From a checkpoint of a small audio frame classifier.
Model: 13.5M parameters, activation squared_relu.
Training: muon at rate 0.03, 6000 steps, batches of 64, held-out accuracy 99%.
Data: trained on synthesized solo parts of chorales (CocoChorales), 39062 training examples.
Rows from block 7, named by matrix and row number. Rows with one number belong to one attention dimension. Each number is 128 + 32 x the weight over its row's rms, rounded and kept within 0 to 255. All counts start at 0. Numbers have three digits each. After the name is the row's rms in percent of the matrix's.
# v: attention value (model.blocks.7.attn.v.weight, 128x128), inputs 0-127
# proj: attention output (model.blocks.7.attn.proj.weight, 128x128, transposed), outputs 0-127
v.41 133:168087110160168151131067183099097126127149170158161074141134110086161139105167079061147115102108137121154078123079147130129137156079139148170128106138126125076146148125121148126158128087146118096125103104183129148043090125116162199057111151161179138105141079155118126102070097145180172197146129084120134159119177123137173090129094130184100182100144085094126113175133114099162111131139
v.42 103:129155119109121130080183085135148075178161119115164163168112110184082166136117117083131139173186108112149199120088141150174151145112099133070116092141110137095127091069113117159105157132149136119120124176144093120077161140185146138150081104134127101069092141110136101171102175156156117083184145114136110195059165155115106165163108143121118095124109089180125165069055123132086116171113
v.43 126:097116151118168099139180197107132128103134132105122129136121146153101123127109128123123149212108107182089070142118151072169155134151139144122078110082094129156082147147085097119129109119126095134182098125171209143135118188059167141159108159132122125104161124102180098138126081150161127140184179116123160114121105180095141147123140120148040042065103101137129140130045123166134157116135
v.44 116:167072108120091188177164110150162123117088137087126162149113065125139107096147130165109163151117189109167094176172171146113107053162150142138152113125129097128082114158096135144122183091095169176165109167180118111137158134120147145074154160132087144065153132148136092096173121084084083119130149156077084109127129186076117123111111183096093138109121170099125075098168192128147102096115
v.45 108:161141098062099112102101107119088209125111159094148178079093137126088132126119077156150117196245194119134146159102141139149132170132135094068131158085126144154116094089097122113099204167175085113075119168112149163101126107101141129114168136114101124125134119116118142151151100130099119126104133158114086088150110145077095162119114196113113154163135176091133143088110166161159067152123
v.46 121:101165112135204170152134166124123101099092158153074160069137130079144094157137083120094102162125244089105119168125122090128145136114099129112113078130119124181124159090135125202114127092114111161096153141076153174157083152107127124090118118180154094149076136128162078093132105112128196121129074161132079147141130073142166111118116133096138164157143140140162097109095136187126089178178
v.47 124:102187141115193137168091138102135130142118141138106136132129133081151095087114146068143083151065128116074100105071144102146097118137162160126160095112118177098169178106142095141218134163110055120158123119124142066091107133171118119138124116130146095119121147143100122076132078123150155133176097119127117129170131110166137106073137105114164167179189129123074168189124104167175195076074
v.48 106:127123130117077124071118127138048106162112108106131087110189122096103134147093096207112166108209141152132208114069120110124141075151088114084145142132098201164171097143130130081124121077146128154115172151113111136124189102174104172118101053127061118132152102132177144112136130155128145136053132169183140157129075142162154120176147099109091134141128119162135150156129139082126117146125
v.49 084:122101109094162147106108122142137128114034125171148083173132107163122053141231103103136144087100134130156082155154153131079121139154101105146138122104092086133173171108099157088129155140115224143158119148145174053120138134093118091094175101113124173193133105153079128145131089152114138075149169137164098129045080165127107099110159115153133146160108169114105125142149130122142091139128
v.50 107:123135114147141152157077127167107109135103120145190102089068131133208067111192129094119064143105156167167135120161106132101104204152127115176105113086153102099154191093113163176126143131146187160115132121160128073095100157176077092125130128090125138110114102138110125093189098119144179125192145140160107113157123110121100137164120147096132125161062189087115121086100090143136156061097
v.51 102:116132114107126062168143110179138093065135149105106106142128177070133119095136148161128095067098163130118131098139143108162099154144174124087087145094127098122087136137143117096100089138115124164099107129186112153088143164094194177161122147165040138143166137125146057194155147115167114060130157190104136097109091154096168207126148155135148124121100155087136099115119187098129073142163
v.52 096:167173195146101146127137151162136119137135119131119088143115083038132099114175164166119132145160123134106117122140179132125160069143070164136151140121154114197162195104114111128216076124112111115098155163111057156185160093155072133110130099185115063088145093122136126145121105132140136194129109165142146094142148135098106069117177105086113153149079134110110052132155109120129124156095
v.53 091:117158096130151111133154139114086096149158137088152145117170151083123152150097115076122159157155130093074154122084096104185161124126147075099110142126125190112097084134148102156098146141218122125111148133088194140103156153150139145197073115086059062169104153073155121138152094126125159182102147092107102200197136124100100143118097080153131163135114160136124169127080134203118124124128
v.54 129:133100090152112161094173111120095129084098092116160115082163161125160150187056106172122179114153086132116126194150017140107147101186194081132115169136120122091103117158149125161090093079166138080151135126099136149130127118126119156172115133121095170173117146081112163108133140160106121106065179117081109150163110094163140161145156115090148053140127131184145131093115168116092126138169
v.55 106:111164098056112156157096041112148094089131118071084069137080138119184109140113116078156098091125147113131132129140185117165106109128125094075126148085109135109144100169130174081146117143131076158129123129109129141161204184150107161109129084111134145172135129133109086154149200127140195097079120199189130135108139149145147190120123133163208126156101144131120154153171116138117092099153
v.56 115:089181136209128096160165099181100173123130121111151119140067110167148142106128108081151102160112095146149091143154125122129089154188142144144111079096135078154148124148135131137121156120117136111239118131120136120065044100108082116134118105137181169055118144135168196121142104096115115188098139130108138082184160103129137133162122090118090110130150107118163083102065085175146158146126
v.57 101:091099070200097066190150204155145066094147145104191117093184169117151126133143152102087147074131102164168091174124114143084092107132131133173131064118119143073140082105165155147072128085171165126146102099162080104167138113112120147133101122151100106185091169114171129132100138133104116136083125151124081147129152129178127083092168128154139166144111103099164122101154155177116129169140
v.58 111:107115105132141123095092098131118168110107118147073114111160179094069101153147125118102140099092203092128160099077067135107107181166141100175108092149153143227151140079121075135099148148192098124106136122126184129077180178179130146147108107129095129161134171140171154101117150120139154102112138143142097106178123153085087068157181131137112126127113146091146117128041110127165190138156
v.59 100:149118120095123125141129176151156103148104137137167136211126078110144159115133150075099111087083082071112134144124106135151156101164118151047165135110097105114089084098197127102123172129079115115095138105141119090150148144129148137176131074096125133108147133101067169178122107093108098071205155113063161095132150168133106104125163079186173142157186148170102162118117164120143182136179
v.60 115:120088145122095109138183188111077174152102091162137140078143096185076139157135180122121120132080185141129143105189113158115135096172135132109109116140155159109098124141125086153114076154144184151095154161135106121125125110180096113176143152069079080112167132155153166092093157116110086104206145058129125171131110131109104085118153170068093059099134109115111134147190114150106191118107
v.61 113:120122146057103137110192138100152160123127084180091156143129181148113113125072191101125111131098102204121079120151143130159115123126118164148131150066126162121115120147094128102171093116141138105110206135090099111182082180147125076121117155116151132181185090134116119131061167124137084211141110169073111107153114138207108163130122099129157128103096086147153137091166111127073111083114
v.62 108:164099134161179159145081139155169117135111117150130172175088116125130161052217062122090098121065115070151106135158098107122139137140128141113149087089100097117095140127155178154146148125062155145109113083079168071035092153126113104172155083151118144122117117169096073153157097108108151140146159127090182117156104094127138105146106132158147185119118181139090163150113166133149157173113
v.63 117:163104074170177148144096112093135101140105113092165120141116110099154181141152103138157172104050116093128131142140082082138124146191160145172128162137104114084111142153175150153119122184140151106171108140141166079106101129129191104104168154104049143112122126142107110147086106127151160035141158080135112131103099129130135104071176177185083093139105167182064150122150187117091112103143
v.64 092:132134135120132119133135165127168145091157177173129134183119159105147150141136121087155130129102157110118091154166115143140140166063124100156091117078139100086155133205162188134161176087123158080156071085170084114129105104099114124151154200079119131094141135139079098071105119102159150174130156099099095109109137172102078095179148178147093107088116139152114180050075054129116159110133
v.65 094:091164111145224162105119093112146142141094121105114100173144151084151101173152136103083075161134078063128130099098160125181120166095131162104109111103205142078123136104063175103139146105184136113118151139155104131104147109161094130143138141147197122100147136134094172085124119127072100137121129107119088137186164149119118155134079083131057143181138093178142125132068146086156142191159
v.66 097:155144167137063113112170101149089121038194117076100081113116147108110135167132174134135164101166132101126174138094110141086121131147173076155084128112183186080133104088146150123092116126098075192165161118124150127108173145132162097205092119141096071112146072158106181063137138149131176128143114121115149164122128175172164126099114159125183152136135101115105114130135118086148076084122
v.67 100:130090173133166162182085130124158105122126128149128146190073168113121127186106064147121143128073186147190059143139110100146099148126107150091081142130185129111158132119150173149158084088076128180114073129176120124137066061066079164111170126098085124120146114141130138135101130189139107035125104112123149140112113118171189130130174124131102115122146133127166137129085110134138138192141
v.68 091:130128158125125131087098115153061096145098175123148109100132130164097155096115186178116122100164121151143114186106109103121131134152080153117199100145131157094119102107098087162063097176135125163076137139077143105096203154107161126126070109189134161126136160145213085087116133170125140142096091145124101144169054141114144151113123130156129150189119134097133029143141167108086170129109
v.69 085:132175150177118131133071154143167144138084207124104125183110115172140133207149103126112153170099085105139075087169129172148115120117116101102111101063108147161133085124147094116106117153165079141125073133150163103087114137072155117131159187049162115177134143137064155172163127123120144119111171133100075163098112131114125146149139115185092048059137092161118161168138119119107111127141
v.70 085:142113083130114138114108114147123110096120124109166113245149078169149138177144139104049123125136098129181103131165133136169143155136145078112155091110111119143158102151179127038154096161125125117155083182117126102058113105092149190187141120121163142159080131179149121131148099134090155141149111116137168150103111180116151152137120186108119098027108118114125171119108127118096100162074
v.71 082:177132150122095158036134177114157135099179156106149126156067162128090124175147129121154124163134128100171097149162177131205115136200116126098120170095147164132135098113107131165137119126072051147069121169195125131093139101113151145143115155109150130124111100090121170178128145100074142079123114142043091134114077117134104145131134132188112101077159096134092082183090136116118147145160
v.72 085:081146146108144098197090114099122127213147083110095067086120097169135129105161103161099127132138155117132116121148117121102160145109098133103085094124108060149110133157129128158181140121117186122162068162111113133139101163077139091091152118117138143120130090169098063158203137153173093151121168107093130160118197114167139126123067112140069126150088104105213149136160106201127165160126
v.73 084:172111176154121154092121103186122153124196093132150089148136168136143187132078132064119161110127092180183085105180134100136113080121136082084102102122211122115103078134110148157121108180115088143059098157144134104113136150056139149108145104098163154129173124132210124067109158173174159168135123123090120079092107130123140141109181155162099152085126137098132084117092099118120117106153
v.74 100:183118118164114132146084156156161105084066146123181117161134126155158188093095126121125178065098092095106118080151131162150070108066107145098081134112129134124082097124206140109089106130160140178052096174119137165126122106153129109158183117124141097140129134161078119123073077136159130121161166111103152138101096151146169172090162198129078141107124182092120127146203105138140132113167
v.75 098:171090107120120124082156081101083089099105128175140061078139129185145120117175146083073108102110164121160116166147133159167120151077167130212151072130142122076154148130070190143098164130097143129170133106101121160134147126106131124145086149148086168133166148169119054076104162108146139162099155120159108109110140147107126097104211158124069156113135144145102211119112113122149117144079
v.76 089:147119103147133149128088150160117153112073131114091153197131085127193087103129130091101116117070124124089078126117125179149148137132133120134119188128139117164127098138085135106155147217155149075117097156155089112124118190081107090107146134172113150082122126143111124162100189146162127182169172138093095122165134191122151157137103085096073066108078141114151143147039134146100186175151
v.77 091:117116123136178138064101126120130133121174168166123104205133202072114126138083127122100069097071108131173095192129113099187107165089117154153126150103185152090131095156127159130093149128143105135118135176157106083073124136145092179151122149116165107086106146107194123122138107089087153191111166115107107086163119099166115141149120161133105088047120113140166123168055119109130171160107
v.78 099:153126149158133133075058143165185162098095159163149086128101110163104198139098120139109143130123136107175111165188098136137137165123133192078109123094112136098151127121110121131127133149101160120110094134125136133126169117097156100131148164109212161125109166177125094112141041104165163178143137125079137132122156142180118178075158118178120091067106078066099121079095072132121091087186
v.79 113:107123139120178142103158111105123163160092160094139114143124137117160149144131123112087088094086086153090142097069151072141116104141097181148172138099103156138167155166101122123147130082130169074141086156091091178112141161113138126138138085083184145157083188095195157142171110118192112210147081091124154074156155087038101141136128148115131146116133163155105150089070153153078163122136
v.80 099:119113094098104145179176123122168140157116099133134099104123173159118089140115153154119054118049132114161126149071123094150155113092155143119180063156170164122119149113029072084164127090091158112130179176127142161152155113138127137111143094105174153177146124053148141092163166136175104098097066156166126126133134094157109138090146113128156155110094069173126147117097206115127143154118
v.81 071:086122145098156160086093129104183117123077107115119096110116147178127177153134080073126135119123109125139123116117184151164115094151141156099025145145123159114106136116119138135140065151103192148067144166119131116098130076124085127132109133157194138144111096137098112098118162118070115141146102142096071096147192111134142186085153125176052200151172102121157187137132106116129195170146
v.82 081:156135129156145045112111084125088086086138125146128095181135071107180117210144076073080147145146097165160102100131144174124113121097148074147125106081143137134155139130152168075092173138146101164155116133126101171105091073116100141168135224134134117117198099157137137105143142124163158123108146123110129171169113154122117159096146140120044169111166108139132152089113078116142087160070
v.83 096:161105136137121087087136119095052115112188161146071052112168134119144136110213156210072124154116126125110108182085114103134132167150070103170111096139142121092111130100129110106082129100185155120153139141113106128170146181073145084153081108192108134125163129111159098111146140149162140101077082065077151121143117153146151113068145167128113140184098120174133139180131165142142137142132
v.84 080:143144156066122151099163121204124128185088138163106176111144133121052159097069114169093123121079144136142102083142094107129123083116195149134137119129092147140125135114141135145112097135166152092079151136095107086128141194152088151108172117099068082108154149142178164190085092167120156122123124093138156113032101126160147133176132172137129122120153166087152071182141179155163117115100
v.85 092:131093127112106098073142138143124157171154172117160121111130132168101079037106139167159126100227091113176143158139144135123123103132170144118159106151123107112070182109123127149079149121101141145039127099119153160151169127178117112181134113106078089143089090156139158107093129139087159094126127118143112110140059095147073142096187107103176139157119126112094082152205188128109166154128
v.86 091:151103162155141113146163136130104129196146118131135128135092065116141163166084159080129133130086154109104150125128127113146135102154105121102172113155139113122149109163076134108074159107136134127176146189148080172112151126150147118055147122108096186121199143139175098130166114088175136157147085091126158168163085163142116068110099117054068177155107122179175064157073068103095102149094
v.87 080:115122130144146106123147104159075145082167129122141086160195168070178116096178130081116175116105093145105153118179155144084138127106153092142084131167212137126109139117133166130138145100124106128094152057154107165161128134162114066170141107178073145053167082121115152089157122153103158172178098148117142136136184113100071090085138118097096091103135130137114177118130133066124125166195
v.88 090:151144181081174104100166064111120155179214136091125111085126111119133191158169086101069122136107111168158134116141130090082109128116134157151080142136132127127169175173091169122097185091119092097136199143146102208098158085126139095143139140091153137132126136135157188158119125084160119158078098122069103110103155158119129114140091137080121179111123125213153092113107111089127108159117
v.89 083:125096114136120128144131074160107091070085129130100107215159119137127138118182120166100183094122066099149176150172085187118107060082151154149123156108124171128125150165153133065084102175083143146132117156114092120138130121205130134108137197165186107100091082157078151118119132138088195150119129145111108130156113173135127085131105103107098132099084097163129173093176101161126111167090
v.90 105:135099121094142197073065155101088145095119139151095125164154118184106160070178113128082146154145150119155144189119129148108122171196116110110070158088106080112097149126154154123166142113160168107092098151162081077169101096112104130115090157154119166097114144181107113154092143144067089108135125136106095183116160185146164108158075109061119117111143142148088168134162079150157134189155
v.91 087:144153141115118159070161097160117135122124131128136158157160142081175093078146142098140146150140062115049171112169157137117122104111167127149100153123100121138072159136186125081135137138149091104123135096215104148163114139146096120105142154141094083117137070113089199179135150110110144102107169113110112116047103140093110118134159104073159094146165158158028154202179134145124130112162
v.92 100:111143111162158089149139152148163119113135132176159185163045147126102033138093134124178119110094135130106111129128145142172121115146047169124167164116111101121130093132132146076112105162183109142154152102134168098102156098164119152140150162146128113126115152061107133109146156105053130164141195152147127140136002110183137084151116124161109096097148096096160074150124131100120180143117
proj.41 137:134112132094101125123147141119118109143172087165119123128196139108120111122110185104125168151167114160108127157091168135135163061090095129114156064120115137134130111171089090127146185171102112133089110160137130149084132135109117164113186141019112142148067166206075108133189150124132113096154124096138147111079160098154112116154147122137118144134187109095208146122213080071119113106133
proj.42 107:115153104170098107133171098107167138091145156121112127111153153140058143168176160088157105167115181106109074098143079118160152211103166139100100159141173097137170095158141137151128184148209134130112101152124137143118128130142178096152126105125067159114112143140149093145091120090105085155061144129111113104164147092118091138124088080193100102113149151113170110087057101186088082144182
proj.43 127:179082150105137157175184081008139131131147218100121140108093122111148130119083114143132128119132107174119129156134121135127117125150128098079118092163155155136137147092108114146182145091158088192110145167133149120100100166081111123160098164112134152133129130150048135076115130111155076105170064124127150123142165164081132185130088119156113105155092088132170183117125110212102133091139
proj.44 128:180069139140142123139154095119183096130099145098146121046104143125135096183123122115163134145191118103119159101177139128146142116124143131152104145119150043153106110129114169076129130118158195139167122149151080100152078114124109212075126127128115157185153124067131129116107106183147128186134115123180108142107099124135139135143153149097135055149095111116176103124146188136098025105077
proj.45 104:123141149227111120135193132160123135115111128106128122136112122126165129141105098090099116064137090058124142128128105108153096101085162099181161155147143076139163117166090103124109096095151116146120120049149164166116135127185086143111114131136187141136178126133119154103173082158159129155144173079153106077175120151161157134096055113188181128161067145088085141140127141128037147121130
proj.46 122:167099143147081063146064163149120131098207092135139060134174197126169137130094085146082144100157113136137175116159118148056095176118157122175160132155129132146150211155157085073159104109076141124149056092130140120128151129130091117182093196086107148176145143068139107114110119139094159181115185133112146101080108117101144131110134118127136115083143138167126139120098144117157107121100
proj.47 126:180138170062185060115096182140081133165206121175071167164110131140129124109105164114119060139151116238118068188114103106135191136165156118160160095131097145141119161115119111114161128185108083149128118098111153098063143136155134073110130095093110155123105098134103142168145086092114169139145146092138149144135127120117127119115165083111166142104127078106107148172154116095139141083130
proj.48 111:093145068156098108129119096131146165104128085120195116134143141145146147149186062101131124074106142116110053143158124127173122133178063108099105159089133151079135140101162151086096134120186114092120154126158142120142088140085077129203150162197160062152124152100172139181181126095139116095137116147152093077116132179129116098118119159170163151093113183108121090147116086105098176148180
proj.49 086:159098110085100147175105109116160120173134160141100087096129065101124144108153133108141118083153079109141139129108124183133111057171110175132074119086167130087184157098215094121100119151119070154157189163103097134198131105096117164118147107151134122168121126116125125125152108154153154093135128152141090145156141086110149149169192158149150140042092117110167122210139129098170081109084
proj.50 102:116123156092147066149128167121151157185106144120137132160104100144153121091125134090152174167081089129156151116104141161108119118131163106158130162105145093134143160121182106107141189134131088114143178126057083112134132135068106149134133067095119145124072119165120177136108105146091177110135163101117128146116151117031191058131158153096152137154198100135103143213156170097113068150071
proj.51 098:169100051113130144214152096122123118187144168150122173142067099129145160175173104175110138078187125067129157145147121077129091113174148109099153090135109141130089075143100123117148129135159180166184091082126121105240129126110107151114082163135173109124085124127117154142172101165080124139118086170092176116164100100137110099115113131121151125135103131105127173126114132181081105101112
proj.52 097:102186119182146157142106127123139202136089114116128138151087123207143125095096037157140076116149159188115172152134144134114136141175112087124106140164156193109134142103126147070112127061147138134080142124129092108112153090129132151072144098095153165204124169133127134118151165134120147134160134087139119137123068125128156097143129165143184135042129115117073106145135187072137069108087
proj.53 093:118133120093119092077154103184113146103173156123107127146145206126107166204166119132093128072094162168169076195129095147113105180157173114141142155094144082107143154150150147113123132101134073148128071133133126124059112169147154078162106132162108134036162147145114096147102116119128074089130143106120153111104189120112167129070082128156106161155144144109106094122080092156096150147198
proj.54 129:109122139148096151080142109151148059073071183133165144122120165121135127176169123148118155136076101103173144121134131157113057187164099089143131168113123088114060082142132187153105124083114132133163131092110155107143145150137150102168159152192146043085147094148103141087141164163127124112123117172098096104078184130105126144156108141071055149166099168145100103141119107186183128134152
proj.55 114:137140110105161104129137092240112160182132140153122142137125137121161164152140133099135135073167146108070094161116140129150071103154094145103172116159140160135118146125171146136104129162133149118170051119162112121142090113109123133089087157150147110097160049075214119169131074099115155119159163094087095073159140101142110078087098081173134161064132195177097138141122135105142113148114
proj.56 119:136103079134114119086103145089180114143140154045127163103181128166156126126089200157124107170155117130164167091154151118084159099100162165114148108172092104135143160143094138184128166164125100127106186144085127073139089136125092107145150099139124144085122117107105171064098104116167163116105141147107143154090135118059134143176076204059130122203101101139093101102192144120105147141151
proj.57 107:084107070132087166113100115124127102072146116126136126122169190087087198179158170165119184150149167107128158142125104175073116146148103191144101130081117106110134178156140166147049163104126131126090164157085109148148055123121066169170126110095122108120148126109097068157144180143081102136093120170126113165074158078115144119149138143112114134169145145121144134176176086076152089121120
proj.58 117:103100098153154094098103114113072155117101069147113060231106159146102140177189138173078129097101106082178169149113112118146115122136101143108122202136121148100179154095147105117130124135147052126166095082095095084135112155139109151193108113141117126152103096156152135124133105162154160160148095097141157166065148170113140126101135151167137156157161089092116059123163131149137162128203
proj.59 100:126132134130191103108163146171164095178171130121081121045170105122084142093141125124137112089107141198137130100178131093163119158117161114111111098059092179153164126168153078157124099137139202131134136131097144131124129123191114086133052060128125146137103099157106134119121087118203090101084133199120102183126124080145146157124165085148084163077152145096151154120169123140147113105133
proj.60 108:064101166139140158147121118099177092131105120150144111135139161135112081099120148184086142195026102141156115075135125167146171111109134121150038209087124132149179130082142124101143178110159130159117154108128170118162147190119143170115142068133096086135120136124097122163142114132140113132069092092149124123081122157148117133121196137124125109179130087132135173092040134171118114163116
proj.61 110:070185161129151161141122170108100138103136231146164163113105132129094131095085109117143058143130103156086116101103114144085124140168101157117135133172097155149182119063063180124114102166108120148092115169154146144085127146122113088052105159181156164144152092128160169143132163109073142129109132099056197102151103146113082126074162103148135106142126126122143174130113112139183175115089
proj.62 114:174155120033135067152112166158123118199170150107108112073178123151110172124130145110140093091132092136134162143124165069055098130116161102157136117127103132158138130125150086082151111145097150115172191120076117141183180071105162131116108098140148157104126165136126156095141097110130161114103099182157154154157133133126185160145140139037139132096094102071154043123135118098143135103137
proj.63 115:161076165050133134145136075147162111177105191182120123103141110090092106164142153134135104098149128139171151152123152170158118113191154139120147124085097064111091092111131133121134134112100112166195130127134135120159132095121161204173134100100102100096132166096098137119169108162127114143113122168183138130123168096106081154153112085053131171065084144096133109162107081189201102120081
proj.64 087:167137121136122071169089085126162142126097168126158167124095123135138128207109171118133120101076148097132104133152097158168132150114062158199178151121124138163162106080160182131130124104121171205133120178156148189103145112142135175133139101143117131126128131115119107083136155044112104143113138141071100089188108085150074099171157078112113139152134145069073154086151093154108061106133
proj.65 090:104073141114128072103143107108087117059193146118164158097110108111084127138168142143143152101125195119166080164117135082120156078130167140175099100147170120149104105108158150140072142173053190162137147142115096143146139123067119166099161111145075106166093162085087063137124139146121110092143157169137138142169171115107142144139146179153185118097131182074174197108095128136120121109093
proj.66 095:125113115082097112135106160126087145178098111067163134162120153099085090156188111136181123106139090193160115115099203089146199093133131101136146135158149131186097146132128151134152109108129104175115244064173138141149105120160177135127136114159139110114108149117127141137115158072141120122127130194156080119129010084102110074102105137135132121147142128121091087149131099143118137108156
proj.67 102:156137144158157131059142092211158156093134149088111143202118182088160138146066160143120080121142135122110088151101068091113086144156102128180119162140163192128107111192152186150162102184159204116100092166137115133087123155177128090119097168153130104174097158098093089097112124087108099110114184087102117145155154134149133125138121092144090132153132146079124111112131081112071099121129
proj.68 095:090090085165131161108185141122083155114157125133167090077164106135166121110168150157098113141130087098110106120172204104170125134147202121091124154126136117090086167114138118153129113125091093098133194114112077052136112103119133066144134175129150119088106128162129152138128171122091149060093138104174129131091181124155146194104102164101128162078161103139145108152087179130121189190078
proj.69 082:175133148145099137160140133091126147097173086137119129127165143155095085132144095073174200099203114076129115156096090120068137102168104130146171177200117124178154089105099099103121086119120151093120073136105091164099164154146146132125157119207095143145094137097078148165102148089198144141174108096056144141162129145078169168085146168141151131148132127114096140083101112096150114120092
proj.70 090:172128173089099138121118155089161203162153119140107170110135143068164150151127064092117114079125108146144133142105069151135137095106137170146100132138128147221174104153126068111147108127158141103182068173114098153125048126113089106200135097154132180169138154109090073132163139121163150150080138133106087113140144103133150091124102155112112129169172158127151142119071132165099113056084
proj.71 079:088113138114111174165137092121110192133106145157085084140128197150120071131118108132137126116176133124099138096080095171132132109152075120141100154192116183153090116142087114122183145152185165158138158128108099079195132132174150124134179096154048066112087143116065083123149108103153157123122188122072130075131134144177086140084140107142146154118199164152162121123111097094115115130171
proj.72 094:189144158136155065145082172140146127103144128122150148062126091124128151111124164161086112185145138123096141133180112158130101140146110160064156113163178093078112119127115136120088128145104103059127093171151191134121084147173098146051095134138121162110142099094112102144103071187140089113096104172165122168198190122094153156131118085120058120114096121114091114117164151113189121184113
proj.73 078:063122089085105190130095127117099203137087134098104135151140135130163094145156128133125121123119111057135129080123139148151141131071098120182190118127120210131109165145119122108161131123164185132116178125043075145149177070121140103136071186194171147120100184124094145140126130082123152098144125114156066117103146109137176157117123119086173150143179075109090086131149156125129130093108
proj.74 088:154125163162163114162077116132135149126171121125107159106122156121159042118116082104152108162114127146095148132181122065167139122168115096175155141149094153171169124096087100174130092177067088127090097128133137100074104118167161094146117178160132145114090126155116112131116134097181152183139112089075149120145204133070134158151139125103192067179142082084149086112184102093143133115077
proj.75 111:160148114082095098137125118110076185122130140141181112128134118162201156153136164121067102128091160119111145106158150125157134133066124114170110138114124082118132186100140124189132151086153122120131145108135109171112138131151129106121069086157134147068109094149189109062192195069079101145128130084175120114142140103163098090204131088102081136135177182080155155109118119152151139057107
proj.76 088:164139175134118116129105141090174135118140130123138103087135128092168197111124112132040108115118171058133126133145084108202102203155118136104118115154144140107134099098116119135092099093103192165157091133134134139142143124157094108131114082137115181169141177049072076126165100180155123106141123135058145164150151111130162112128178196099168077092100058150146131073146120126163128155129
proj.77 087:097111139127145168100134120146185216061157122107152127084115131128136126159107116165084147073100143157147039165110119148113142109116084139174080141134123175146103106089180158125107164111083215172141148156100078092161130066147105148163154166168119083193071146132119074084154157105140137095079104130106099131120158160135083160134157137138114111134159143132145106076096143140086092110102
proj.78 090:165097135090108119130113084100138185156096109143079193102110105210116075135131103140092154137168156150092097114122119137191124163136119129182162130183136163123170121106105098138106097137094152137098102184144109080110135091112131110102168119207130140119088137108106114142155196088149141133111126076116035133161184138066131170115116113056124158135154118126099082155177136139175140149073
proj.79 113:120159090135142150186156084078168137093138117174122154098146097118110108124174143152089101119074194076139159146152055127128149109059127154205135106094116167100139083138163121065113142122128133121139081162081091140129133096074097154151148138149160120132136143101109098151151079145135073182127074125201090127112168118125119123183185111150108182072151141174154086157125184149098123124109
proj.80 096:105148141112129131091178143135110134096089096159136142151140112107113186098136139105121160126169195155135167135128088116117087135106143167151036133096135136108126162166161131120092167138185199041125124140106093137137131164070116192122074123137117072081124135097152127171104058149127070156116105056164138151082113113151142110143083133129149127100107150181185155161179129158109120104192
proj.81 069:103085118118119112115120105155123162132092163162086140126174185128130106067096120191095124173156188144098126075077116180145134155110096148103140089182214179110130109116144114163140160142133159123125107164160113165152128107158112118074108081129097128128053176108123060140141154113165149090149109089122127108103162104200141182112113097102146138092134159137184069119155108092182111117062
proj.82 081:173111144078053106120117154088104192145151129110154147166139153066166179173130138118181070078117115117142084156116143128111158149070127145190162098125147106183141111139157087161154087107120141131154140121102077161120135135141122099193122090190101142170095138137115122120149193017130091106170125126144160121165110091094163089106137140126126152154140173126117125113089101113108088060099
proj.83 090:163180107132155097101110177123108145087179175079162133151118106191161168130197139145103057090102156155104136140183133109129159116160174097103111125156129117103101141087123155194098123120160085096154200057125161081152127135170128136131102147184178158073113092146145105103159157137116077086080148109156126163127073072112104133114142098136074159083143105105089132110117138127122155187120
proj.84 073:164124110138124180116128068159134154100191182097092123127117097174166069127130161130149143073150046135102073124115122122094127091093154148093108103112122166093106145125135099076091085143149136063148112139087128138107192116159150119100126247118214098159149105149144125119071106171091175177134139104153119124095164179149127130154126131127135093077137088160132154136121150129103117097163
proj.85 090:089140152146117129143139088176112101188136126092071100098089149127169102114120139117147132143160099188073173097118154111174091115117117075085141141093152156075089110140094103141150133156146083077145229097107177072135123157124156120095164200051108108070157118142127144130137168122121179087146154094110169128075189139136133152151133119114136156088199121142110112148120186124121094141150
proj.86 093:084125137075152127162124133110083133066135111128207054102190126096189200142126116130131087102132144110119069142181108130118121158117171151167156120078093120128132165109162095130157154158107132148098102083080099097167100145077131121185080166185105131095148107081123140138138083156124120153069136157170173141135126122087124147088151146114138065119128113143092154101165104199195149146140
proj.87 081:156157142100083085116110116153140098201167124062079169163109120110126138188108099154168105102115179130153120104106127132163138105103137116188130174088127108110109107105144129113166126129163149160166208095118196149161137145098122149133120149060097125167145147098095125058162153092120083089181146132104191123175063131142158090153153148084164146131112092113111086157183086083090096110140
proj.88 088:138107099026156132129127154094100145126160097141107092165109110092130138124139146180150096164065150199172116136131123141124153112108126166119135063099158140126132147079129127119149168149150151125228115131087078132106118150125093199121130159112143095111116079113099087093191117151129134132113153155188098113121122117081159092086162091192142118079143200145078152133182163112139075094111
proj.89 074:185095144159065091135119181123176202176215142134082155112095140142115148108104103109172135108134151162157101143096146101141168153132099127157127129126131115141205080125149067163123157092138111121082154130110193154102094140115164104147096113113101105199082098125087081119138136097190147131157126125077142099169085105097114113060120200073163100142130084143147096110148123129119133091109
proj.90 103:115139125113139108056082119169151172128150170098052138163098097158178152109147129191124089107159149173103118138127162154141153131179153108098103141182177096092165087127117104156115103187164113092178124148157158129147093150192086084084125073079139160191095107145121046101190155138148148117110192105083090116119103140138124120104138114115103133155161112104122139126081109113152177086100
proj.91 083:118137153175112133171117105105145089137168109133104027167073115127154122108111102085164111113129140114111165129144081096134160127121106081128075137104115138128201103126116157143107087148149115114150156069085184154133158164188169100110125140091076148163175120117110133180117072111161212163191131154063158111112103138063091067153149150136172151175145105148093161138121161139115100123146
proj.92 101:090137155129134157135188123146138134083120132110167127126170192093147117100094090085147166137169100104124077115093098185076118132162090144123116129120075144153111097089159150138125143100055147183131152096142125114159144120121118110190125145142073105108135109173165118142108176099122135098103124116069166119136147128137082176093084209140149087143131117196212125126042102137109160191161